Rows from block 3 of a small masked image model, named by matrix and row number. Rows with one number within an expert belong to one neuron, the router's apart. Each number is 500 + 25 x the weight over its row's rms, rounded and kept within 0 to 999. All counts start at 0. Numbers have three digits each.
After each expert's rows are labels from the 100 images, of 14976, where the router gives the expert most weight on average: "colour at peak" is the nearest of a few named colours to the mean colour under the peak. Only what is clearly more common there than usual is listed. The data: microscope photos of single blood and bone marrow cells. In brackets: how many of the 100.
# router: router (model.blocks.3.mlp.router.weight, 16x192, trained with AdamW), inputs 0-191
# gate: expert gate (model.blocks.3.mlp.gate, 16x48x192), inputs 0-191
# up: expert up (model.blocks.3.mlp.up, 16x48x192), inputs 0-191
# down: expert down (model.blocks.3.mlp.down, 16x192x48, transposed), outputs 0-191

# expert 9
router.9:473508508478520463499485486526506510482527534441504457489462501488499517479460524469518452504507459533467497469499527495474499454509484495532515478482486506509523531492475558503500502527507488508519509539507529504489511476486453493532510523495527525436475427496506514504476557473477513473477518514496490487533491502452526498494492525515482524523528481506570499490541515516507525464516492503500514551483484549509544530514506549537500547476488489496496517504510469507482491467487517476458488504511506477521493509522496455488538491532486498513530517508537523492518534565502477518
gate.2:513503514487449497496529513464481496490507470495501503515473509438522456488560499491543517496518496517517519455572523476470466466487512548529477507474531469490471497497520533489500507513494552496494490513519503502455506513499513500480511452541535487504548510486503465506457456501524502460440502510526496505505483504498511484505530521489503490507576517531476454516553481476459472534493550519510518507494495440501466498514514499475491472510458464487490487485519519515515483502488496485512509525497507541443490473503527518477524487514463499514489546508503473487477501474512486527
up.2:527498481487528495491500505517525507498497552486482496505450524552498548474489483496468512513493457463497487559450512533517538501525472454517506473491506487499504506476443494512460500452470442537515482492492489506559501476474479491474454507475522507515481435479522525482494556470484508505507491512497516469512493480495476512498506523517503488479481488481535546524520491490483481486528529478508473521496498495533503501501485549479498483508515499522511484542468478476468492513512471499508537520459554478551525504510525505567498486467489516477548515494477531524527526520481466504
down.2:506462527486493487570498514467497494497511513551521496467499473500512503469490494503522502500505455503472582521492477488492546509485509468484496513520500507497526480463511497503487506483505511478494504490532457562418481477524478547520524504493518492491511515453484532510520466503504518505523521563480522490539487474511511524511509479509485482469552515497495523514452465546538505497506476443482469482480490512529511528472497488513519490498496448499491504490473522523597488476518525507546465521497496492520507484503508501517480508475512475482495506508498482454474542498527508486
colour at peak: grey (90)

# expert 7
router.7:502494533529502481486469500538465447452532493472535501491508469521511516499460431507492497530514531529480508529497504515544462526476483518516509489501520505498515495502502520501534519518487502505529514552521535541476513476509497529498492530492521462518443440457502457514518495467474515552472560508507501483482505495468538488510504542530480458511474484483493504498492460484503528567509492476495474481518479559504463559507496467533503541531466496517491502485481472479465513521506507480515498510533510490531514503491492486479520473518519495476553507507492532483489510463478511519
gate.2:510516533484491477507517519504523487537504486500441495490492519510519477510535500497483535472458523462516507486514494478472517508490446542489483496553481492472494509484514538480533514484496481509512529478487460484482502496433490467485487536512521564508504495511512532521491482506470488503526466518490491558542507497517474519492523517507501565481510510494520479499513482483478467483503472513508546506494507482486473457483513491537515476478538477515510543555528482501478509480502498527503454567477537494490508451529509525475499463480478525479479482453455464512492511429518479510
up.2:495470501513518520511545493467484527517532485475490505490503523496482497496485555518578474521471482494466503474510480493473454492486549508484493503491512458445531500513499500501458500513531576466525501507506508467529502508486536534520446504505513500513470497482458473504501511470570500505465509527485506509536517488460477511472547526521495520487471473492528510512518483514484503502486484464543526499482514469506508455509492512514474489542500520504515504492545515498487516521497512499462514513463556525437478541521513467463541515463486501519499475522448494490522498492477482479
down.2:451479470545501516508481500517493460515478478530477527520468477525471523499493473535486510548507488539537501519510524513563554505510511458496483543498481509506533525451506503509533506501511506504487501523504501535514496518555530521515505480536542510498542490486493474505493477472512522461514499488530522516501455468479497488518479498438502539521502482525477487550449535520520468527513521478495502473513496514456496481513491473484489521490507489534504526463472542464498513462494470475459492505512522456479519481511494494492517499526508460563537511482454562505486523529486496498
colour at peak: white (75)

# expert 6
router.6:518532543520495523499491501540437507505490548516481468501483450523480440502520512472509454491489511516495501492539526501545521476463506471492497515468503475434551533490498501469530481510520495504498490484488508491545496469502504483525518482500507457480480484528460479512448519518500527539498488540487513496519500437499456497486500513515515558517505454531515548504513498492525510456479520460487513517484480517466523489528477472538518542496542508461530478487538472495484511503481474517470461477509529463522482482505534497527495481510515473464478495461512513497486507529519511468
gate.0:504502481487492476472485523509517459484507488490546496483506516519515530517594467514501445512461490504497512536513536524444461448464478551486505452509500512467463514496530484541476542488505492486517480482505528507501514489514507502477485477487481496503474471517499505502452503513478478432512515482538530481479503564487477499502501480489516447483519488513482477486500490501480484527525523476502514497488521530511486537506475538506485499541486498505511546414508530508490510469497517473514476470465495517511453522486498472502521508492509495525478520573493494504495466515524493498
up.0:459481500477511501484523514504484500500482497521501504476469507508511488524448505473503515508502473480514507495503467488448525520552489478511501486499509511474491546508494552504525505479479477482518539496518489486504526501499504530533492517502496481469508423492503510510517530522516495526502474527491488512452504491520519504486478487527470518449490543537506498500497504467433504460515547540537528515467543492495537531501514491439515445484567480504493505476528470545511471464493507537488476499490462504514483549510522468493466477518527528465480493558528474459506507543509484525
down.0:475437512499519474549474528511499454488488527500517523508491487475501484507492491518496492517513501485516496512554475520478543519506511458521454486486488552488457536491497480522492487464513507529487546494510491512506572443505517487483523487526462497506530475446519509491497520539475525511499434474527533522483499480477467513513536488497527509474502462479502458521504489525502491520465482505460471478514503496535501480477474502525526467491551493508497491493535455499521476522533505458466475512502480440486516520466489504508502547477497500481525551464507509511547493477469522501
colour at peak: purple (67)

# expert 3
router.3:486468449503516493525467492472549548519501494482501488497510517524480562510492484487528499503522418495528499555480482498535470514556467534521539512497489505500506474495477524496509491471493545525490498517520506519524523502535481522487527536499484474493545492458527501504522518491491535479468466510504503449450504521509517501485499534485512449504541482539504482515491503515528492520483538488512455511499481506508510516540521485459501487483481527468486491474471419518485517457520491496496513464465515511493479525460464490483531500524553531532461522500485484516471499502485516488
gate.2:468458505521502486501461509492473526458462512586482506479491502499489545521530444525510522527550512473491508583496479513524467511539516570498490535539503487517497460519519521508516489501486497490433533524516492519490514484521516465518518533492476495519525495468484497482530507468501490530514439512509487491438485515507582482482493512500465458542511492480482486510486480487528479504512547473505470526522450495533495537502516491487492503473483489509493504533487471480521505496496486495481505510496489525492512509515482507514535477505526501508485511451482490505522489523484503474
up.2:498475504512505499502487526497507539452495517524473491503478488494505486519365513527539516500519523458503492522493474504522493476518443508505530494516483494497484467532492533525541512498521505500442533503516514502494509519535495467495537506508483510512516483479493449511509492487494508515516502491490481491504492501522566502515480509506484536553539519494507485512563506472536506452493526481485466509534454511507505514499471532497484492428493524501501495497494498453487503453491464512508493508486508536493483488537503493525552499517525544493484522472540461494533493539512491499
down.2:492525498497496544502516534533531513486496484508474528474509521490479467480530480533514512522514536467483362522493556498501485509512472456521502484492482513483489513455507492489490519485496531502524530470490487537478502517460527455485460513487489536511474488489448496505466512471484455473488478486505529496501462478513465488545504503464532497491497494469509508533471458483493506502498516487494477493497466470474495476516504442479561533557536501484511494485485468522507494447525510470485481496492505547479511472510498491479520533505498497491514517497487485485502487502490465513
colour at peak: pink (55)

# expert 15
router.15:495512481437510490537491486469444496495496510592529532504507538481476460496508456473492530517499478505509497458519507494453550515476500438525524492479472511459471475470449530506497492544523499496499475475489473466468507520512524540515543509488516520482538486464524524485520521486462495524482518476502497558502499511512515503496498515491506526498528493490538491474484516488493521473501464522483499533492482487494471477510505498542511519505511489492489513520483494442535495519481546533447515493501522473502522512485508473480525543513483539499539446456494494484515496536490516520
gate.2:493476492491491514495468512502508488533503483507494565489505509537501534466531497489553532507519476461556510511492524473523525493479503531503499512542491527527507520507521499470500475515501530511490484514491493502441511508485513519474472445492535443492477505459488492517528518508521508462491428482490512437531490538551478491474515509482544481524511482516477439527525463490454478519489472502500512491511507518503529501491524527526473512501455500508503508487469470533463508489485500492522544529480517554444532455499479466525467519479495503480501502499457514505468539480500483486
up.2:473471523512488499470509458478477526518535474497517505483520525572492468522466464493540479509515491494512504524496487529519481507520515531531510438531506457463480489516461494485491473507482552463504485491511508511521495541517514530539539457483524511471478471460523487523502554515482524488542482479469514462497518479527492472489526489503499482516499491503583493531536460511470486486498523527517472506496482545503540471505520542472489485485490488514475521541480461507507510499499492516491507534441518525467495500500491484507478556491547465495502475513495476477516491516478503454
down.2:501548517485508532458530496530526554504494543494501512515509534510512477469502465453495550491504525471491451462507476505517520549479517412514484492523485510518500481490504514502526495508532537509477535487497492515515470538475528504500491478519452536513495495537497486522521498519516484491485491474486553483519536548472497518488542515480469527483488523507466510500510502498535466497497492506495485502438513486511501504489507515508491495511520540506509464537466478527466483509483471542519532462507552507483479540465522488493524418477489461512490508498473541519493515539502495514
colour at peak: pink (57)

# expert 12
router.12:491511494535471510448504508511518497495462487443485519499521496452505508489514554552505486503466518532536499549447462500513489475507507496495453516551474484511505498504553456516502522501499480496485508461504473490473503492511498518537475513509463504458515484518504488468489481516512538438511490529514487541539501524527530499502524463481519467481518566465470457485495515466478435519509498545489494498476507518479498517477479484469489487499525501521487496524503559547503494526531523493524501492506493473491488511492527470557441479488470483485485506531502477526490504471522494502
gate.0:497519462501488508485465531509461499499557495494527452503519512470460515526549491462543527507555497491479487534481502496479472490480513557505519487507508550552469494503503531506525540528499440501475513486499483513501487567520492526486500547488510513496487472480518490549481484524515509492485500505492484521508484507489500525460479522462540471479477456481515461482526544487503501477465499507449541462492498481481527503516489491501490538514513526483521456480478503457494483489498515490487483528512516518499514518492538523492548495519459442508477512447538473470482509480481494462
up.0:531485461494517507466472482458526487476560482457557499499521499448466467515501500472570485477534526505495492502533479502452478510492503607505511484485463539501479513484491514483543478522494482507464471531517465504488457529491502517538507512498499568546484514492526536536479508498526516533507508506477510511499495500481468516503487534485489480514505481497514494466521477461516488504486490535502509486531492485485546512508515469502501492492494525527526481514457455457493510505490500504479486524516535492500518536460522542470527490490497461508479513476485480497477497456500512480
down.0:524499461507511491487532535507495541524495479488532503508490503500520515494522452458505516495537525509481325521487474514515475478503469491500480497483513467508516516532492501514485502494495517506536483476489508473549506490461488516504490469507471468493466469541480524499452531495464534492489474498518490516503480461468473479499496508472507534524472517487481513490521490464493485524495507495501510488496510531533468538479528485491500538522468518508492495498505480479483484490520483460433509496507525496500488501506442511490467506512468518511513531490513486466500495481509485464
colour at peak: purple (68); blue (30)

# expert 8
router.8:504481511496489495513460489539550475508520500479496506539509486532493545524466545502522522503513486494471497468497503499512496531423455485530547467498488485494526465497494536497492519516480502511532518550520484517487480488525479462533525527506531529459487456450504468503520477494490504493475512519503495548478497474465502485509483528529505533514500498508499484460526518503510480499521490465451528465518496577463511575508490482495463478519528500507525494487434517511515503550489503455525513506532522482510516528495485479491519439532496539521491506486519495499508475526510513516
gate.2:504496562531504518479509497502539501448489471456513482501508505493487453509568413494461516539501496509531516521508466517495489504517469501469489500546487479455515441508462512503470495516526506481496491560498520501469531503473490480481474457487474522541483498502540491543464505518486492494512475501493498495497532476527511515508504502545528565481493495482512503510466475485496470523516489454553534514458544499518477518494511499482473505504474529510509518527493473520504503483481481504473481488502505544519498523526480513526486484537480540466488504472494483494495551450472508499
up.2:500534480505515536515536493512488462492471504534509513510511467469508528450545475447535506517507515496455469478484494492525479476490455479512472488500521541535471546519496530511521484497480583504480502474515525503521477475509479492539464497509507479504500475562490492513521503529455525500453500532514514479496528510484487518544480500520500455479476487465518492528490534477494458491505465528492543491477475528494467497504516520501498476490542485507535465495497514492485486479502540489504476478556509530529491509520534570459501479495457489470490514497509509533536474455486493497
down.2:530540541516566506520510494539504496476491511526492502476488485519544502514511544481482497495484523471528533506525499482476508475525487492492462564535474505511539490529488475474534519461469526469504503415496494502545472514544506518481533510502542502508525490484522534482498489486513500516514498464511485554501469479514516482483495492551527453510453510468523514518458514492448547521484461504477483474481508476516472490517518509508511546520475521488492477477504495505526516508471518509469500447503552499518487482521496499548551480521507496472490541472535515498482519491496518504
colour at peak: grey (79)

# expert 11
router.11:449508539535479486478488525483460422434508488449516495503505543519497469490483515531496507494456506512516501516497511513462522520459477482490509469526510498482516511504499507491500509553512483499498508527479504493496510511523503479539472496502477517484461441506517468507488465507519519556513509548511514491503508525520531490490485487502510478509472489519491461498467474475513489516491432497531534477522482481481525562491502576544524468505498517504533516532499545493508495547484508472546479528502565485521486473497521463504473497494527507486511510546496526489473509533501481499
gate.2:520514520476530511490505493496467470494485481490541475463484485513531480496581502516475555498437531498501501489525497476487479497543525530507503513474483524516487484495534487494510474496457443516435511551495536516475490489511492527514533500496468498487477426509489546484533508527428483481536497475472506480567503513518483499448457480528520499520508512499528523545532491495494517501526498518503489491511520480491507523509515456494496527479461491491492470506516522507514495487468532541499477500496495510473505494460515512522449493528492524522522462466489518530500467491470498490
up.2:481487451531488513515427501452522482479490505499476467475479473545484505528509495514482529483518536513523495577506501502460497510491500503514476535468470455504510509521511514500482462497460508491505442546505505510527526491521487483497504502510491485515510517489494515496490511457494497542458517519503501450518496490470491484530513559556540438544488520530501565546479492498507520447516484444499477509516516547500509512501467515504486489518507504488445487501497503464530520475517488518480508456537482522500499491503493474499522509532542483532471494503468520480492510513475475485
down.2:498497533564521495488478505484511497452528509505499551481537508478492471500532498492520517481494476522437486480468474476521515494489495469484478506525491510516520522517535533514493516521491464535487513512478492527459503529523478495524481544518488502524516483490506485510515469526513511515506530523490500478484515486474516506511515473525520500508537500493520528495530438493501487484475497508522531511490501537492502479497508502472508504543442522481469496510481543481520528510510456510490484466441512571524533508536491540573507485567513522501500460510549454502550509535543468481
colour at peak: white (76)

# expert 5
router.5:477475511547486505504446520481497474454502533523527507476475520485474534534505470487516478532538466480528497577482511499524495512507480532494515491548482516514516501470491517485517521573493515502514497513548492495484521510477464530485499519510463465497492464465517522501507549497476533514474469468526484458500498469459504508499539505490497484518479521502510490530477498506543491544489492490483480522505480514505481527526474440465495533491476485474484510518469494482489488470527535458469473472458453480486486520465460482479523428525487508494485470470492529505495516545496491493
gate.2:487526535462478506502524501500501462534487503482503490517514538483468506513585494507523467499511535499503484494488475480463512532518490487514508524565500533508464487529483533480457513476455480511558510515495493502533535529538509476491559598502485502492503498488464484484520481524491511474511491453504503489484494526480509521451490482459499532491489473485459487513519474498503502506469506514449548493497512464487469507486504488501513467527515526466511514528513474468522509495501492484501470524497497502526488457476503459462489463494448501458496519499528523491541531494508504546
up.2:535488458466525494494469483500466488496509490531516530503516523503495508539527495513478518472460465483522499503461506511483527467475495535529499481510481484497529497473491505478475535514522488507498494507476479470467468485508504554515514541488476523557511519449535472469540483508473479506515487566507508534515512489471489493563479506481522479480496555481518512506487516483464497463523487477503534472492513497517505494494493488534506546549502500515510520516505490520483475524486535513470512481498490503478504523454565563479499475477451449481441514541513448491496475483499511538
down.2:482479499507500491532516522495500490509432500499469510530484457513465475513444465544442476541514513480483474462541481500504529520487476480525545516535485486510455500503540491503464491469485512493484513488560556511489499494539512461509495493485513520493468502481482524533453514527479489509475439464498503520520528492523498478501489495517530504504530516495542543513516489530532516521499504518489496495494475503434520475488513487515485459476499492511524503507486446470545501490511536497511497519516487513448490461504516493490504501536517442483560460493486509487491489523538539478
colour at peak: pink (65)

# expert 13
router.13:511523512491497492519538498499519568548498462525512486524504471511528496454526501504514479462516482454475507471486494482480493478551484488459500498480493508480498469485493505500473498445506513492475513514504488467552498500468512482490459473490547516540554530521446520500478486499512447556548489472484487511497497503572470509479481496509491514465502453502479535508492530516498533458506546511490500503486551426528516463496538510451502502520510493493503488561485501502507512476468496508482492490480494535492509500508463505479524482544527482486500473476499464487509502493487492471
gate.0:503494489503507481485444507495500490538500492505523535504494489482465512521508461524500544501489517498475501437511494522481520484465539480446512482476457503506521519491486522511442503479473530504521507496456505479516530521530472543542496484513528555519491500570504514486480487435484460508492527465497484501478510525506507493493503496516537492508513496477540501498511500477512452457494469508559529492504500479485528494514526505536501461509525510522483515500503477493541470511533563524510485510476477468512502498510494481501468469517549545517513527481469526524478502409497485495
up.0:476512487480545516485514502498487524508485456528494536488488489515487437458513494511512507497491505489499510448546500496557460542541508478497503524490455466527488517502527513527449505496485489492513497490499520501469497510499488551527489468475527518473522531520493508480472514466564472516502554451493493525556506491502503514494502478479536476513476510531505462496503492451476487510494516522460539472481532484490497502506495481510499489523470509506516504487490434477501493558516513517520484489481551452481501528547532454521470500512493514560525492537483495490505469539503492456
down.0:461486474478479476509550479491481478533469495519474501504512496530491536485503548527522507478496518503510475500519545530528511494503525523486474563495498501542527509491529482511498512510477495471470496534485554499475516484508505475526496497539454498529574478488537531491466478525527526493515524521492501475542491505499522504562483491507487432533503462507476484515519527543485457534518526494484490514500504523546477475494526530550503478493513480497529493500496513485541510506520482488496508473510531539512506526521497463466418513521483490508484488489505501497468563467539491507
colour at peak: grey (63)

# expert 0
router.0:535491508495500504480545497507456477523465488503494524498507474513515479490524466498468494484459559498477501514507510507500490529527566532501479567476501508534462501505509468504437488461479457493451479496517518528473497493503472529453472511497498483537475562517517499535485466516502474502504550501519495495457499518477523506528517488444498481498523510512481475486458453483503535526507529529519510498517499443486485480487481459502500502508488503534498498454519495463479508515508464513503503522464515492500512457486532550522464511458483467502528495498501501496506471428529498507
gate.0:523476489476500485511456490519504466485529552480494567463519497479518440515568502504480507477551454537521515500496484467509531442503488537461521496487518489550524486500513513496520498472505516508468513479520479499485490483466509505521469492506461524519500469516467515514506476517521496511519490523492486518476474475478484520539496547496509499540444537490474468477504523470508528496483525491520495509503459504506503458481499527523493556523476504517500482515552468505486476506502509485459513467490506503530527527532540469441509517473464446488482497507526482500520547512509488534
up.0:481491469516471488514529492515524492513462511505505493484487502498528487477504536485466482545480479523515504506511500490457517493522534502518528536548505508522516517509554499464519497437513491495513471542497528508482496472523527517483444540506501486494501477497511477491534540494462519486501483502520483499494541497493486487503498456454514507530494536499526481495516480493533476522498466493472502480473498543498464450529475516494522455525552529566495499490512448497511503484505499456467515521529539506507505442490501501538575453494509522494507528461460501502440485494511542468
down.0:550499524498497483516548507482504511508515479476476486530549485501459515497520521456522472514486505512475498482527468477491470536525522492475492527525495476460492519488517472515535486540494544497501485506473518497530514519480550463527473474508481503468519487521547510519529516517579471508482482485513505529518522499504532524527471496513524529555511478535500535525496509485495509513527463503486505540505518539508477474518531474524502500485485497510510483477503538530490498440476498452485520527483483527506507535517488522501557457496501582455515483499451490539528522466498490483
colour at peak: blue (47)

# expert 1
router.1:509477503498496495510473517521522490506506493489500479490512493477494453488495510514507512489512434484476492443528495507479466495479514542480470499475482494556470516517524513514559506494525478487502494492472500484439509495465542472546487510495522505517476468559497490485540534502520497470535467526479511521515499552493468494503477464524492539491506547476535479474496477514513471490510417527490546501502492496510506434493519510540503476507438523486487520503502479510555490501525494534479511499525486522498517538524510498540533552491471508531486551516520509477527471520518505485
gate.1:517530517487509470479468530487476495483521472507466514530499530495455502528559541494483508489464472478494493543464491488462534518461513489468507483495548508486495496503485490496517535485481531479520513516510527528505497498499504474489500461488509467466454484485519530520465469504530476465520497517490517473508496511492506490538537526489463514491502498504602484509484510504485536468504509565480496510512507486545501497547523505532463479477510462507530543512479516473517499431516510479482512466473505532481511521513479486463519499496438505483546514524447488531474526479495512497
up.1:523494466479485490498475487457484467509526527576515538521511510491486534534485508491503562483518505533477516520489501470517494533455482478537474479516538491526505483496546465516525501505489500501539497494481486484445522471516477476465508502484500482522497512529504499461473491523488519506498450537501490489468498523482499504527524492533458448501499515473507527485512530483499496516507472503492478463489475479476516535510471454482488498501498502533510507604504467490469504521502502527535519505504462555514491523523460461481464560548522524502507520524481519481502525479477477496
down.1:485529513488545497494486495480479488491516513505510512459490451496486443525529543482448499502477537506560531509511490514485484513439525482503506484504480497488509499514526484450535490447498487514454518495545541481571498491522491498507502494477495493414491491522520487533522516530510502494477504479523512535507488513468476494514493451541505513497506521478499489468518513500458526503474512482493467493527544502514512467493487551516462503530549472492481530531501513480526514543556508441477520535518512463473529499524517507507522495502517488505475527471520492507542514518499514487
colour at peak: purple (62); blue (33)

# expert 4
router.4:481470455501522499473517500497521473519491512541488473491478500492552530481496444474486509497479467521479497495532519512519471516488511512553449501506545482533491514509479486494488503517539468501486534514479508508437502450447546479490522476500514480511478491557482514473492537502485501491487491519497480508481498481484469497434482498538485470480464482461511527488561498484449448514511538470534490494458515533533498547500497512495504520519452489480522507496523500542502493447502509494506520511544475531508494498501510528494499512501479461492470526532495536510514538530468460485
gate.0:465515465486485482498495510489525540492496530495527523495474525513477515536539506500468482531491474484487496535518503516526486517492504557458492490506492487499481468521582495505469523501495465484478519498488495511468509547503454505469479511505482556439547498466535509522471504559495523507490570484520487536473493498488520501521531515498505513473478501449523509517448519507482487485524498498488544514496509475485506503493480463524497459537503499460549512544455475483485476498531516472522481504472503441474478504485477498526521478506495468490518525554494478498536476494519489470
up.0:519524488485513452483443480468522474516501450500510505536488469528517524499513515527536510473549509479501494529463506494536499475477505548535520483504517504524474514484477512526521465466502531511539502507508481474527484463487471518528504504488512505542427508519496500493485487444521498511509462500488513512555490506537453521516478512492476522484558464520500496495460430540489530511498499509515488480530492464494512513499532512486512512514492509483458491514467511512485509513497472453485511501481515542528523509560497521444473510508466564513493490491532483458470531494491483500
down.0:486516538529523509528521473469467515531526495513491482501483462442525480515470464523507456507509409459474498489513488484534466486518499498462525521483503443486480494499513519473495494484516494497489505494483500500509515529541474482500522484510542498508465491507458514510502439458509489485521526505486528549454514454514501507518529434494476514525518501510530516485526529490513449493521489560483500501501557481522551538500499548507475499519475491534507495521547553443504502516503502517463507493510525481503503479521492487475504490470510492518485469498485497480478532529516492495
colour at peak: purple (46)

# expert 14
router.14:472486511466499498551504494480566522503509521475514479519514540477439480506494569470509516501525491488536504447502471499461481483506478508501540460495488491492519519504493460513544509547521535512512482514506512491535483556509471470516482524506492525496526470511505474516513517490510510435498490466519503479498500453493494483567507499511521562528461511528514493501524506566512514483470478504497524504506500529501509457502482520499515473483598522481507488481486492510501516555504507486496477518506505469476469531497523491468526525516500531513516502481503498462499501457509520511
gate.0:500491527496500509508500489470447525509489481513510481505483469483507515533574476492503532541506492493514509540533508491532489494540520486522479536481508523430475510507499532487529504461489459512541536446501482513515538447511489556485468449511507517479512510499509506469508492493545466521451489529475502481485460502509453495525540512502513482493538506518533516530497569512530467504500522468558502459462489503499485499508511475469504499486495504472512498506519521526497488484464489487484491494486488497506506547476535483556485497509481482528472457529522499484482532555511489480
up.0:537523527512505510494500496538487482540479496522466509487494505481479506480580482534489495473522516475533498482463485514524524519456530485493483570494524509534469494487491518471501508539415467498462494522497452497517508492503524505489526500510498505523502465489498520489496516544515512554473541456502514513515496480541543487478489529467474481523520502482469501472493491480490501517540566541466470501519506454512498510480481473536495519551473510463477500506516514494460510520506498494497504507488525487496509444534473490469462487477464477485492475500498518491487454554480511490
down.0:492506488505458520510482489502489485489481516499418525504526472495471465548554485503524501492525486479451477528499496513503467516483540483507513505492512495508485522540491521492489490533505521488513491503505503530501503523459494505534492523497488524498500490514497492494518470508486472503553510523478490512526529487488498512497482524483500438483459494489482461545484483486468474495490500506535493532500542473493523490506515550459526475490490493511486500532507528469468482562533515595484471490485524456515472472493507480493503443498500495507483485466497525534494505600516445497
colour at peak: blue (42)